Rows from block 2, named by matrix and row number. Each number is 50 + 15 x the weight over its row's rms, rounded and kept within 0 to 99. All counts start at 0. After the name is the row's rms in percent of the matrix's.
# pw2: conv module project (model.blocks.2.conv.pw2.weight, 256x256), inputs 172-255
pw2.108 101:59 28 44 48 41 50 46 51 36 62 77 52 55 43 68 62 58 44 30 39 32 49 57 07 31 31 69 61 34 42 56 51 48 54 82 48 40 51 63 41 47 60 59 40 33 77 44 52 64 47 50 44 59 54 50 39 70 56 20 47 56 49 75 89 55 70 41 45 64 44 47 56 73 72 34 52 77 61 46 36 36 44 20 56
pw2.109 103:42 55 41 53 50 63 51 35 54 53 32 58 59 34 65 75 48 50 38 51 30 57 44 82 70 38 59 52 76 54 38 54 63 56 88 82 41 51 59 09 51 44 50 65 45 61 43 44 72 35 59 56 62 22 51 51 29 65 49 45 41 60 29 45 56 45 47 50 56 29 46 69 58 42 46 51 43 36 50 06 32 66 70 42
pw2.110 102:37 37 21 31 68 32 45 72 43 35 57 51 31 36 57 46 43 68 07 56 50 53 65 49 45 58 62 46 48 25 36 27 54 75 18 56 41 60 59 75 23 81 12 39 55 51 32 46 60 47 22 64 39 51 37 47 62 60 39 31 34 65 57 68 48 37 53 44 21 36 42 58 48 44 28 72 68 85 44 29 50 49 35 39
pw2.111 102:50 71 57 51 54 46 47 58 37 60 76 39 63 52 58 49 56 67 47 59 60 46 76 38 56 72 47 75 79 43 55 21 21 52 34 62 42 43 41 84 72 84 59 38 70 49 62 72 68 39 39 46 37 34 54 44 65 52 65 52 67 43 53 45 60 32 70 49 64 46 66 45 51 37 82 50 54 45 42 48 66 51 82 50
pw2.112 104:62 45 51 48 59 71 44 60 40 46 50 59 50 38 45 48 60 81 65 63 30 57 38 61 54 47 61 55 50 63 41 64 68 28 65 30 49 59 45 53 81 60 67 83 56 59 68 59 60 61 54 51 42 43 65 46 64 54 70 49 52 54 15 43 44 58 71 41 20 14 31 61 85 59 76 81 76 26 47 59 40 44 15 42
pw2.113 097:27 72 54 42 67 46 73 41 66 64 25 51 42 73 52 84 35 56 79 33 42 62 75 68 59 58 68 64 42 33 58 39 29 40 58 62 84 57 36 46 59 56 56 61 37 80 52 41 61 43 62 18 65 34 52 54 36 38 64 22 33 29 55 52 57 65 39 27 24 31 65 40 56 76 67 48 64 37 41 36 41 44 51 53
pw2.114 094:55 64 31 40 36 54 44 48 60 64 54 58 49 52 56 42 52 58 60 55 66 36 67 85 65 68 46 55 39 98 47 60 32 62 43 37 33 44 54 44 00 68 52 79 54 27 48 56 50 36 73 67 73 56 61 55 37 29 57 37 30 55 52 48 81 40 67 59 61 46 24 72 32 57 42 48 55 45 58 36 55 48 43 41
pw2.115 105:71 43 38 42 78 48 62 47 61 45 38 44 54 68 52 57 39 48 29 55 73 43 28 24 43 50 17 71 47 66 60 23 44 48 56 19 34 54 58 57 29 26 33 27 81 66 58 56 32 44 25 56 45 57 24 22 55 29 47 41 49 25 48 41 41 68 55 42 46 43 21 54 46 61 38 26 32 53 74 61 68 47 43 41
pw2.116 106:23 59 32 33 45 37 47 36 22 41 40 59 53 43 63 62 47 50 69 29 38 85 38 57 80 41 57 64 40 55 51 74 40 61 45 46 67 58 57 76 65 37 37 37 50 50 65 71 47 61 44 23 56 43 30 41 41 46 49 36 43 44 71 34 43 45 60 52 46 40 52 24 58 70 46 54 71 64 50 55 29 48 48 56
pw2.117 106:62 30 39 53 54 52 59 60 37 45 71 53 53 35 39 26 64 51 49 49 74 72 41 44 37 60 50 72 60 37 66 71 53 46 76 43 41 31 53 41 27 42 61 48 66 78 44 48 26 65 55 55 59 47 44 51 48 76 38 52 55 29 49 68 72 70 53 57 47 26 80 81 72 79 82 66 41 67 38 71 46 44 55 47
pw2.118 098:60 24 50 47 40 42 68 34 60 53 46 32 51 54 45 50 62 56 44 87 47 39 55 40 99 53 47 42 25 60 54 53 41 70 50 24 61 40 45 51 47 57 68 52 62 22 55 42 67 49 61 72 48 19 43 73 60 52 54 33 29 44 78 33 58 35 58 68 34 44 52 08 30 44 79 44 43 33 43 54 40 41 43 63
pw2.119 100:46 34 67 43 86 41 49 63 63 40 58 47 60 60 26 82 76 39 40 72 44 28 39 57 49 80 70 61 40 62 64 50 64 79 80 95 58 53 45 77 73 47 43 54 61 53 39 49 29 27 37 64 71 36 66 46 56 59 68 47 61 56 60 35 66 49 60 30 30 50 92 50 24 53 62 16 63 57 47 23 38 35 61 59
pw2.120 111:43 75 67 61 71 62 56 71 62 40 62 35 78 45 39 15 48 54 63 81 41 34 26 66 52 36 50 64 68 62 48 78 54 59 56 64 70 57 35 49 76 44 42 40 36 52 42 61 65 99 41 55 57 65 64 58 23 39 67 64 53 37 42 52 86 53 32 62 40 54 51 47 26 40 38 45 36 58 24 49 56 37 47 66
pw2.121 101:38 49 52 54 34 50 39 60 63 41 32 53 55 32 43 55 52 34 54 26 35 58 46 53 50 42 39 96 59 39 50 49 73 72 58 46 61 55 36 56 33 39 80 45 51 19 48 32 28 69 24 54 53 63 18 60 55 42 41 35 63 39 36 67 51 58 43 34 74 44 49 56 59 64 51 45 53 35 44 47 34 67 50 51
pw2.122 096:56 65 47 48 89 41 64 49 63 48 69 35 65 54 57 46 54 40 38 19 79 42 47 68 62 45 58 60 59 33 58 36 55 27 38 67 51 70 70 59 54 48 60 54 42 45 37 14 48 36 74 46 59 52 61 79 39 62 72 62 63 32 35 69 63 82 34 49 22 29 57 58 38 47 54 44 50 56 50 29 38 53 61 54
pw2.123 109:55 59 55 64 67 40 38 55 65 47 47 33 43 67 65 45 40 30 49 51 28 19 78 51 85 61 45 50 41 62 66 59 45 44 76 59 51 21 59 48 34 86 58 30 65 36 40 54 22 71 53 55 78 49 13 36 13 55 40 32 56 91 58 47 72 84 55 33 40 70 48 69 55 34 40 42 66 58 48 45 43 46 42 45
pw2.124 105:65 61 13 54 51 46 40 37 51 50 67 37 46 59 42 30 47 58 25 38 54 48 22 58 48 47 67 72 39 42 38 68 36 22 41 53 47 32 41 35 34 18 41 33 19 47 45 64 58 76 55 56 49 55 23 61 44 81 50 55 51 44 51 48 41 47 29 52 49 37 29 53 20 68 58 62 65 16 29 50 41 61 36 46
pw2.125 092:54 62 62 69 55 20 39 53 40 68 48 69 46 31 45 71 49 54 52 31 67 53 44 45 51 48 28 70 33 45 57 26 27 54 32 64 56 28 53 40 47 16 12 44 40 56 68 51 33 59 62 58 65 85 29 47 37 46 19 57 68 34 68 35 35 43 43 35 30 67 75 73 47 39 56 51 32 74 40 59 38 34 73 39
pw2.126 092:37 36 49 64 54 56 62 41 53 72 65 71 45 44 36 45 54 62 38 44 44 64 27 53 39 26 59 43 58 52 47 68 41 69 34 48 44 49 69 70 58 56 57 62 53 41 80 60 41 22 47 52 18 64 65 79 45 48 85 35 37 45 39 42 42 83 43 60 01 36 34 61 45 36 55 54 40 36 74 54 48 35 16 41
pw2.127 102:56 74 48 57 41 36 34 54 56 32 27 44 36 75 48 29 60 46 47 46 70 44 47 63 47 65 06 57 72 31 54 24 44 54 42 36 77 57 72 47 53 69 99 13 57 52 56 53 92 53 44 35 51 51 43 39 54 53 35 44 43 70 56 69 41 41 30 42 37 60 38 71 42 59 69 25 40 38 49 49 64 46 37 56
pw2.128 095:49 50 49 46 76 31 45 54 30 42 49 59 35 42 57 54 46 72 74 27 59 48 56 47 23 40 23 64 60 21 62 79 33 53 45 71 43 34 61 22 52 41 49 39 43 49 41 33 53 50 23 44 71 27 82 58 39 43 59 39 66 73 19 64 71 40 51 50 20 48 65 68 47 42 52 29 48 48 42 53 40 64 52 55
pw2.129 105:56 46 46 50 23 39 70 55 47 54 40 59 44 27 36 29 32 55 34 36 77 56 48 64 42 36 42 67 29 63 76 44 45 20 60 41 10 52 35 33 42 49 57 61 82 68 24 63 62 42 48 46 44 41 52 34 74 59 34 33 54 43 38 44 76 56 63 39 79 84 30 30 49 47 45 43 58 54 55 77 24 73 63 37
pw2.130 095:40 65 42 60 48 58 58 46 73 48 66 50 31 81 51 26 29 59 41 36 64 57 39 69 61 55 52 48 57 41 56 31 24 44 37 96 52 62 73 30 69 73 76 42 70 57 60 51 75 39 55 38 53 46 50 74 78 70 23 69 50 52 49 58 47 55 40 63 35 62 73 27 39 42 30 63 59 50 57 43 70 31 94 62
pw2.131 107:27 21 52 51 64 64 64 58 55 30 42 46 66 48 54 52 63 59 84 57 46 39 51 70 66 69 64 91 22 49 48 19 34 67 43 54 51 54 56 44 65 61 40 38 71 48 70 47 42 44 52 42 47 41 36 76 23 56 73 34 54 53 38 55 61 55 30 21 50 66 34 44 44 59 53 50 66 53 42 11 41 37 65 36
pw2.132 099:72 28 66 54 79 68 50 43 56 58 50 36 45 50 57 59 30 37 53 50 37 60 45 35 19 55 31 49 49 19 61 38 60 36 73 32 58 65 31 28 57 51 37 41 59 72 46 37 29 55 52 84 57 60 66 38 63 52 15 69 44 24 35 65 56 30 59 60 47 41 30 42 42 71 52 36 58 66 70 48 54 47 54 32
pw2.133 098:45 46 58 55 63 50 35 44 73 48 51 61 70 47 62 65 69 27 59 66 38 48 40 56 55 33 54 61 47 55 51 52 49 61 88 37 54 64 65 43 78 32 43 39 64 15 43 57 66 67 44 59 49 54 42 46 42 45 55 45 66 45 18 34 41 75 64 80 54 71 39 43 53 81 33 58 18 91 58 75 61 62 70 48
pw2.134 104:70 49 29 68 60 46 47 74 44 26 38 54 35 30 67 45 24 81 55 48 67 51 62 56 39 00 57 42 35 43 52 48 39 84 49 31 92 44 27 55 74 56 46 50 69 53 51 44 14 60 41 28 74 72 54 44 29 40 68 66 39 51 64 65 35 31 70 26 64 49 40 32 45 43 65 42 66 69 47 46 60 68 65 48
pw2.135 097:29 13 49 36 20 50 53 24 53 60 52 74 54 63 63 49 79 53 38 65 49 65 40 49 66 40 46 82 44 38 66 48 38 32 44 37 53 55 51 44 22 66 52 52 39 28 45 42 50 49 71 61 18 41 80 50 67 59 81 28 31 45 52 59 28 80 38 49 32 00 43 56 63 36 57 42 24 64 70 42 51 63 69 51
pw2.136 103:72 63 61 44 50 55 61 41 21 63 51 66 35 29 35 52 40 47 39 33 30 38 29 33 49 44 24 35 53 68 35 43 61 45 58 40 55 46 48 53 39 57 23 44 17 36 40 73 63 47 54 63 58 59 45 45 63 41 35 19 55 50 85 58 65 50 59 34 42 33 26 37 34 35 65 76 64 86 56 20 47 46 66 39
pw2.137 097:65 59 22 40 24 37 79 59 71 47 49 48 64 10 92 65 53 52 41 63 43 58 60 67 25 50 64 68 43 51 49 56 19 31 75 37 60 50 34 61 64 60 25 52 63 59 36 53 45 48 48 54 67 32 44 48 46 40 57 46 29 78 36 51 46 46 34 25 73 61 35 68 41 64 39 59 33 60 23 56 38 43 39 44
pw2.138 099:61 24 66 53 68 48 29 87 53 77 61 56 15 50 67 53 56 63 58 29 63 13 40 52 68 33 66 58 43 41 55 53 18 70 71 77 62 61 52 45 31 44 52 20 79 51 17 46 28 45 76 58 60 48 63 16 76 26 90 48 54 28 76 54 52 43 56 39 58 50 45 45 43 56 40 56 68 53 86 60 53 38 37 55
pw2.139 105:46 60 54 62 48 70 55 26 48 62 37 33 50 38 31 29 45 70 51 48 23 24 56 30 49 46 66 46 46 46 44 65 26 51 35 86 38 70 37 42 50 67 27 45 41 52 53 52 36 53 57 65 64 38 65 16 50 28 51 47 43 52 86 33 64 50 50 76 54 28 49 44 64 47 34 40 30 35 30 47 26 55 24 36
pw2.140 096:64 63 36 56 45 47 52 40 54 48 53 55 65 58 39 54 58 47 39 39 59 34 08 25 66 57 53 23 34 70 55 58 51 75 51 53 72 60 55 64 77 73 66 59 40 41 44 49 46 52 50 30 36 61 37 62 40 57 48 78 57 43 34 35 51 71 51 39 30 54 48 79 73 29 74 61 34 44 35 49 36 74 48 43
pw2.141 092:88 64 58 55 82 21 66 60 81 45 57 55 60 55 61 65 38 45 61 54 21 64 48 65 36 59 47 40 60 54 62 54 71 33 41 47 50 46 19 39 38 35 49 68 53 58 45 40 57 65 39 55 52 50 54 55 51 43 58 66 18 51 36 50 84 69 41 57 46 52 64 66 68 46 28 75 68 56 39 52 41 50 39 50
pw2.142 097:47 49 64 75 41 42 56 54 45 27 59 60 24 48 24 54 43 50 31 46 45 39 77 62 39 47 58 41 39 39 40 40 54 35 52 47 52 60 44 57 44 35 36 36 56 37 62 62 29 49 54 18 03 52 41 50 50 53 49 45 67 41 38 31 44 62 44 28 70 59 53 56 29 74 45 22 55 48 51 42 43 73 47 65
pw2.143 092:35 51 57 32 69 45 32 68 72 59 55 58 65 57 42 60 52 84 50 29 53 67 46 83 59 52 79 44 45 76 51 55 63 59 46 29 69 34 63 38 65 77 61 42 40 71 51 19 39 52 43 48 36 59 36 57 91 46 64 61 46 67 58 54 39 63 42 58 54 56 61 59 53 64 59 49 42 64 33 55 48 44 55 49
pw2.144 101:58 36 43 30 55 40 61 54 66 68 64 40 47 74 22 44 57 25 46 31 48 61 85 68 23 38 92 71 49 79 84 23 46 44 60 58 58 51 58 54 46 43 51 78 49 36 52 50 95 24 51 65 42 53 62 38 43 46 35 65 65 79 50 55 62 61 32 48 29 34 55 49 64 53 39 50 71 44 51 51 67 70 81 55
pw2.145 106:34 65 31 65 25 52 63 51 37 45 37 62 74 63 35 64 51 42 22 39 17 59 17 40 52 82 26 47 68 52 37 45 85 35 48 31 57 38 49 41 45 40 61 55 30 43 34 56 36 46 46 40 29 50 41 50 66 47 67 47 41 69 80 54 25 58 50 66 31 50 24 47 49 31 74 28 34 59 56 42 28 62 30 57
pw2.146 098:45 17 55 52 67 46 75 27 37 46 38 45 42 81 43 32 33 50 41 74 59 64 54 39 62 73 29 32 44 45 51 51 34 62 47 39 57 43 47 12 35 56 60 07 36 56 68 34 65 61 52 47 56 58 27 79 64 46 39 31 59 55 48 44 51 37 22 35 53 48 48 53 44 24 27 50 51 39 29 60 62 47 55 36
pw2.147 104:48 58 48 57 34 63 56 36 53 49 33 39 69 52 83 44 45 38 60 27 47 50 62 55 34 74 50 61 44 61 50 67 51 50 59 51 47 90 59 60 47 55 53 27 30 60 63 43 64 49 63 45 53 51 55 47 66 49 38 35 67 36 31 64 41 58 53 29 64 50 44 69 22 58 70 48 56 55 46 31 70 63 46 67
pw2.148 105:53 49 80 43 54 31 26 60 24 45 48 31 39 65 46 25 38 62 63 55 57 58 64 35 52 58 83 63 55 76 47 46 42 68 31 52 48 30 47 44 43 48 50 68 51 67 76 53 54 50 48 48 46 51 65 35 67 44 53 32 67 50 56 52 41 31 46 60 50 62 60 37 55 74 37 77 42 56 76 59 50 73 47 49
pw2.149 098:52 32 41 74 74 54 60 77 57 79 35 72 58 48 59 35 38 67 51 23 45 56 29 64 23 31 29 60 59 37 48 68 47 56 30 66 56 70 76 23 61 48 38 28 44 44 80 41 54 48 25 34 38 46 62 55 69 34 78 29 71 47 76 45 47 54 63 65 56 72 42 30 37 70 43 37 46 69 32 53 42 32 50 50
pw2.150 106:46 59 40 39 92 31 40 52 58 59 49 55 75 33 55 41 35 64 53 48 23 37 45 29 21 48 49 58 62 41 36 22 56 50 47 36 49 68 36 57 35 54 74 58 53 29 70 46 47 53 50 34 62 50 59 38 45 38 57 35 51 55 38 55 63 64 53 43 47 47 56 63 57 07 63 62 26 35 48 32 50 71 21 48
pw2.151 098:51 34 33 78 00 58 43 22 48 68 45 71 43 56 50 44 32 46 58 67 40 55 54 67 70 40 65 40 58 49 80 63 38 42 33 37 53 54 47 28 49 48 50 52 46 56 50 41 53 54 68 50 50 48 56 50 42 54 25 08 65 34 57 76 70 66 37 45 38 38 47 44 61 62 42 50 54 58 58 54 34 81 61 65
pw2.152 097:31 63 37 44 69 58 65 24 36 77 80 57 67 52 19 56 55 37 40 65 29 56 65 59 39 48 59 51 55 30 84 26 48 85 21 48 42 49 65 52 59 33 57 40 42 85 33 43 51 68 58 69 65 64 34 46 73 50 29 45 75 41 19 65 34 34 76 66 39 24 59 54 17 23 40 75 68 32 76 57 48 59 62 60
pw2.153 091:56 55 12 61 24 60 45 51 68 50 39 46 44 57 70 51 39 76 45 46 64 25 66 29 65 58 42 50 65 42 37 54 58 89 39 98 67 50 48 35 32 35 62 30 64 52 56 47 55 59 62 47 60 71 39 32 61 50 43 44 60 44 58 51 33 54 63 52 52 71 73 47 54 27 53 19 44 76 31 53 40 31 33 56
pw2.154 105:88 62 35 18 68 64 43 55 36 29 32 78 27 40 39 55 30 45 62 59 44 45 59 41 50 61 55 27 67 55 51 46 62 55 70 36 77 61 28 76 57 64 61 51 56 45 64 71 53 36 31 27 57 51 45 60 30 47 30 53 34 40 63 59 39 47 44 55 47 25 33 54 52 45 56 67 70 46 43 23 44 62 92 48
pw2.155 107:54 50 38 36 59 48 42 54 39 38 36 46 63 47 50 71 57 56 68 35 53 60 53 48 57 54 29 42 51 56 60 59 33 66 55 19 53 69 76 36 73 78 46 19 56 58 63 26 41 54 28 51 46 62 61 75 32 50 41 48 69 53 42 58 42 75 43 53 53 60 65 41 26 44 64 78 78 45 76 60 68 44 53 70
pw2.156 091:56 51 55 75 48 39 69 73 68 24 15 71 57 54 46 46 65 62 55 42 26 50 37 28 56 45 54 50 51 68 49 54 59 58 44 62 27 50 35 02 31 49 26 36 35 58 59 48 50 56 53 48 55 40 67 32 64 65 55 68 47 52 48 56 37 60 44 63 40 49 58 30 74 35 37 73 31 30 59 75 61 53 38 63
pw2.157 105:50 53 75 42 51 28 36 68 66 37 31 39 42 71 38 50 35 50 72 58 46 46 45 74 28 64 42 38 50 37 18 75 35 35 45 42 67 45 66 48 68 40 45 77 83 56 66 50 50 48 51 21 73 66 26 49 65 75 37 39 26 46 43 63 47 58 55 49 63 85 44 70 25 51 64 50 55 52 61 81 36 37 56 63
pw2.158 095:46 89 63 40 56 73 49 44 62 46 41 58 61 46 55 80 32 78 65 60 59 49 77 34 28 23 71 73 45 77 72 54 52 33 74 61 26 33 26 70 39 48 43 58 51 26 82 48 54 74 32 66 51 36 43 58 67 32 34 18 69 48 63 68 70 57 62 52 46 39 33 46 66 58 47 51 63 21 51 33 53 33 48 39
pw2.159 100:43 50 50 83 31 43 45 26 41 44 29 34 65 52 60 44 39 56 71 51 23 73 61 58 58 16 38 47 44 60 44 54 56 53 30 54 07 42 30 58 17 42 59 59 39 44 42 60 48 40 58 45 44 39 39 49 29 34 42 40 68 15 34 39 15 45 54 46 78 44 39 33 43 20 74 32 69 30 48 41 41 74 33 39
pw2.160 095:73 59 65 64 74 64 49 58 45 68 71 91 64 77 46 52 42 47 55 48 65 45 59 29 72 60 74 53 62 50 55 56 95 71 45 55 12 57 35 42 40 34 27 71 71 54 64 24 31 38 28 39 83 66 34 60 17 54 39 35 68 34 24 43 40 51 62 63 16 44 40 55 26 31 73 52 48 48 35 49 67 65 57 39
pw2.161 101:36 47 46 31 46 62 52 77 57 37 06 68 45 31 36 25 31 32 45 50 45 47 26 68 41 61 35 36 49 45 46 86 51 48 29 54 41 56 65 75 13 64 57 74 49 59 36 86 39 40 69 56 61 53 45 55 71 44 51 28 56 66 71 42 54 80 44 58 40 46 48 41 39 31 50 77 47 57 44 44 57 46 45 32
pw2.162 092:52 38 51 77 26 59 71 67 39 44 51 63 68 34 45 72 36 35 44 50 59 46 30 50 45 59 48 89 53 51 50 23 25 88 71 67 39 56 41 58 62 57 46 40 55 32 51 50 47 31 52 37 66 78 52 59 31 56 45 54 31 31 44 58 40 51 31 53 55 13 53 35 61 16 21 36 50 41 45 38 44 37 52 31
pw2.163 106:29 49 52 34 12 55 19 59 21 42 69 79 25 38 61 40 44 28 86 56 65 58 68 31 66 72 51 50 32 48 51 47 32 29 39 45 59 70 40 52 63 88 34 34 67 49 50 77 39 59 51 48 77 61 42 46 26 56 36 29 59 26 48 58 51 26 54 51 35 33 45 25 51 54 43 50 28 41 51 61 46 23 50 66
pw2.164 103:89 50 18 53 57 61 71 50 71 57 29 62 54 74 46 51 26 43 69 67 72 43 51 65 09 49 41 44 71 35 44 44 55 67 36 34 59 61 62 33 14 58 59 64 79 54 49 49 52 83 73 48 51 55 47 36 56 53 59 56 67 38 63 41 51 75 40 41 55 52 38 75 66 62 43 34 54 74 70 50 45 55 19 43
pw2.165 098:55 35 50 35 43 32 52 78 40 49 43 45 56 29 64 60 66 47 66 30 67 60 55 68 57 25 26 54 45 70 51 42 27 55 67 48 44 40 58 38 50 44 56 62 53 50 44 28 22 31 45 46 61 46 28 42 58 33 63 42 52 33 35 63 35 40 71 35 60 66 45 42 40 36 60 39 39 46 21 42 45 57 41 82
pw2.166 091:36 52 61 48 61 37 65 61 45 86 57 52 50 30 51 64 48 41 54 75 67 30 60 58 40 60 51 71 70 36 68 56 30 25 32 59 70 57 68 34 47 40 44 45 58 56 40 45 35 36 37 52 78 33 41 48 79 53 61 40 63 28 39 43 17 10 53 84 36 70 32 44 43 41 68 49 52 49 44 42 30 31 45 38
pw2.167 094:57 29 75 40 83 90 77 81 34 38 53 53 48 43 25 91 44 42 32 39 40 41 43 74 45 93 55 63 55 42 61 34 60 66 74 41 59 40 50 41 52 37 61 47 41 27 52 53 35 46 44 24 42 38 59 63 30 46 80 44 59 61 38 46 51 65 45 61 30 46 45 32 49 68 35 35 47 53 37 48 59 62 65 49
pw2.168 092:51 06 74 64 52 22 74 50 38 58 32 19 37 64 51 49 63 52 29 60 46 28 36 50 40 54 49 67 63 56 11 09 18 58 76 32 65 64 39 47 45 44 46 62 55 39 37 14 58 84 36 29 63 62 26 63 61 26 46 63 47 43 48 58 51 59 33 59 37 33 50 39 60 52 48 56 46 59 38 57 37 51 48 50
pw2.169 097:63 62 46 42 45 35 56 05 87 51 63 38 38 23 52 51 52 43 49 56 47 63 58 66 52 49 38 47 58 53 87 71 08 43 58 88 52 41 41 33 67 76 68 72 59 37 35 61 44 71 55 54 64 68 65 60 64 79 63 59 72 64 24 56 78 60 18 60 38 72 45 55 31 66 45 29 72 45 24 49 54 60 36 63
pw2.170 098:42 81 60 44 52 38 55 37 49 80 50 58 56 70 25 62 40 58 59 46 44 54 68 57 47 55 56 66 48 34 65 44 70 42 65 79 49 51 83 38 34 53 19 36 52 49 60 60 46 46 33 71 52 76 44 53 33 43 49 54 80 48 37 77 59 55 66 50 75 69 57 55 39 52 49 35 61 37 85 37 65 47 45 68
pw2.171 099:60 35 40 51 59 49 56 62 43 16 44 62 53 57 75 54 29 38 38 65 45 35 44 37 79 67 69 30 53 43 41 54 43 61 61 67 53 50 34 71 57 50 74 36 34 60 36 37 44 08 74 69 42 21 76 35 22 47 49 61 54 65 44 53 38 50 62 25 48 34 60 71 53 60 78 38 53 00 28 51 51 50 64 32
pw2.172 102:46 48 53 32 47 56 62 53 93 66 57 47 40 38 58 62 45 47 70 73 43 36 45 23 58 54 34 34 43 50 50 34 57 44 69 44 55 35 59 31 47 36 67 27 61 49 43 65 57 44 28 66 73 41 55 49 61 60 44 52 61 25 17 44 55 54 51 42 43 28 77 57 59 32 54 44 70 02 48 38 57 47 50 39
pw2.173 104:47 52 24 51 64 34 53 45 15 44 78 58 59 64 63 44 47 62 65 66 54 56 25 59 42 44 55 43 48 49 39 39 47 48 77 56 30 57 69 37 50 27 32 22 52 90 47 45 23 70 41 43 73 56 62 67 55 60 60 52 66 64 50 64 64 53 79 39 49 61 78 52 44 60 34 75 48 54 46 63 36 40 76 72
pw2.174 107:79 43 22 52 23 40 60 38 47 39 63 66 39 40 35 77 53 32 46 64 48 50 40 51 43 57 52 62 67 39 14 53 66 26 42 46 49 53 14 37 53 48 52 39 55 87 37 38 58 33 20 39 31 46 29 49 50 70 52 48 43 50 26 22 37 55 71 55 42 36 15 41 43 40 34 57 65 28 58 50 28 29 40 39
pw2.175 112:30 40 76 37 29 63 50 40 59 47 59 51 40 43 56 57 35 44 31 37 68 42 45 71 72 38 54 33 15 63 82 19 37 60 65 58 56 34 58 60 55 37 71 49 58 46 20 55 35 53 40 68 75 52 55 56 51 55 62 35 47 72 31 68 29 60 29 54 72 55 64 74 40 64 32 65 69 28 56 59 33 72 50 52
pw2.176 096:64 36 72 43 63 60 24 63 57 40 58 46 64 63 41 49 53 35 48 37 43 42 33 52 38 86 70 51 61 44 37 70 69 83 73 55 53 60 27 54 46 62 41 70 58 49 32 48 29 59 40 53 65 57 45 77 73 71 48 76 24 53 50 59 32 48 44 64 59 41 41 79 53 45 43 51 48 38 40 47 73 40 77 51
pw2.177 100:80 25 78 82 57 50 30 73 50 41 78 47 39 48 56 75 36 43 72 37 50 58 55 42 57 44 49 42 71 53 73 60 52 49 26 63 44 28 18 73 31 33 22 37 42 41 62 58 35 42 36 75 34 49 60 44 62 60 56 64 49 64 44 31 30 65 51 51 68 37 17 56 35 35 46 44 46 28 65 72 49 56 50 48
pw2.178 102:52 50 83 28 40 62 62 22 36 70 78 20 84 43 61 25 42 34 42 79 74 73 14 50 54 34 45 44 10 49 35 47 43 41 68 41 59 51 44 70 53 51 39 36 60 55 32 61 69 44 50 61 69 22 44 66 38 58 40 55 46 56 58 41 33 57 43 51 31 12 49 39 81 34 24 22 48 60 52 60 67 36 51 51
pw2.179 096:55 62 49 51 58 38 48 55 49 40 23 60 42 63 54 49 59 18 08 39 35 64 63 24 68 46 53 33 42 42 46 59 34 25 50 61 44 41 30 46 48 48 63 15 32 66 09 75 76 32 72 43 38 72 47 66 68 51 55 48 41 79 60 41 61 55 42 38 41 42 39 40 47 50 38 19 57 55 49 43 56 24 54 59
pw2.180 099:24 69 40 48 99 73 61 37 56 94 61 51 58 59 44 62 65 59 28 56 36 54 51 43 52 55 78 33 77 43 37 32 48 34 58 53 23 47 34 55 44 41 51 82 37 34 52 67 48 57 45 72 53 46 44 54 39 33 31 24 50 59 79 58 45 34 48 33 58 52 32 71 46 55 49 59 28 51 44 39 61 54 57 48
pw2.181 104:56 58 44 49 57 47 59 77 43 71 54 43 80 25 43 31 74 57 40 33 47 42 46 33 52 33 77 23 38 40 22 53 52 55 46 29 56 42 74 21 55 45 68 58 52 44 23 22 66 48 32 72 87 45 48 59 63 59 59 41 66 57 39 22 40 68 59 58 64 86 26 59 74 42 83 23 54 55 82 48 24 19 42 54
pw2.182 104:31 69 49 48 61 53 79 54 90 63 54 61 31 45 62 55 75 56 41 68 44 45 59 48 32 70 49 50 50 36 67 39 76 67 41 45 52 70 53 40 26 56 70 76 57 55 81 77 41 55 37 72 37 52 27 51 57 37 44 24 24 71 69 70 33 40 71 48 60 55 36 62 55 50 46 48 56 48 48 26 57 34 64 58
pw2.183 103:43 59 51 59 45 42 28 26 62 58 39 46 57 21 60 54 67 55 47 42 33 45 24 52 64 36 51 26 50 50 40 44 52 64 55 43 33 43 69 77 64 55 83 78 46 45 73 52 53 44 63 75 96 45 52 59 50 61 41 44 21 46 58 55 13 54 49 46 65 50 50 54 45 66 48 45 61 62 38 44 35 45 55 40
pw2.184 096:67 56 35 44 68 44 37 75 50 44 37 45 32 59 21 62 47 41 68 48 61 53 39 83 44 61 67 70 31 62 60 55 57 35 46 60 29 64 34 39 44 68 48 45 47 56 49 83 44 58 25 81 54 25 62 77 37 41 44 35 50 97 50 36 59 39 43 21 47 59 52 62 46 40 64 39 69 48 39 59 67 58 58 69
pw2.185 100:43 21 42 68 71 31 40 68 67 52 50 50 63 44 58 35 52 80 42 37 39 83 37 25 66 30 36 74 18 46 60 37 61 57 53 26 36 17 54 49 61 48 54 61 33 38 52 40 83 40 68 31 32 35 42 12 64 45 49 39 36 49 67 44 33 54 67 34 26 52 80 79 69 56 49 28 31 75 61 40 56 30 76 48
pw2.186 104:59 59 48 51 59 35 42 46 60 40 47 40 39 50 42 43 51 38 63 45 36 55 60 61 56 57 59 32 55 54 53 46 39 47 76 76 70 52 59 51 68 55 59 68 13 71 56 52 68 39 61 50 31 72 83 59 31 45 73 62 50 56 27 42 53 41 46 74 30 28 40 40 67 39 47 44 51 25 74 61 35 38 35 42
pw2.187 101:60 34 30 82 46 64 67 52 54 56 40 34 45 40 53 51 58 32 62 41 55 33 60 47 35 55 40 53 45 65 43 49 64 38 14 56 47 48 41 66 58 49 67 68 53 59 57 66 35 45 54 69 47 35 50 45 33 55 56 46 69 42 59 52 60 37 31 49 80 53 35 39 56 12 66 28 47 48 83 36 62 57 40 37
pw2.188 101:28 43 65 36 25 35 28 24 59 56 38 71 37 61 61 83 72 24 77 63 40 33 68 36 50 52 33 27 65 30 54 47 67 34 68 24 73 69 76 53 85 60 47 48 41 57 64 43 63 66 69 42 88 62 29 65 42 43 51 52 71 36 22 18 25 50 89 52 53 47 69 58 60 69 90 49 48 59 55 52 58 56 44 62
pw2.189 101:54 26 42 50 11 48 83 43 40 72 39 65 47 51 47 61 28 53 63 80 27 24 41 42 45 58 45 41 54 49 41 60 74 68 18 62 48 53 48 24 61 63 32 52 40 57 44 39 45 61 61 68 42 43 50 34 63 71 51 45 31 39 63 67 55 68 51 37 16 56 58 67 47 62 50 36 45 51 34 57 41 60 35 68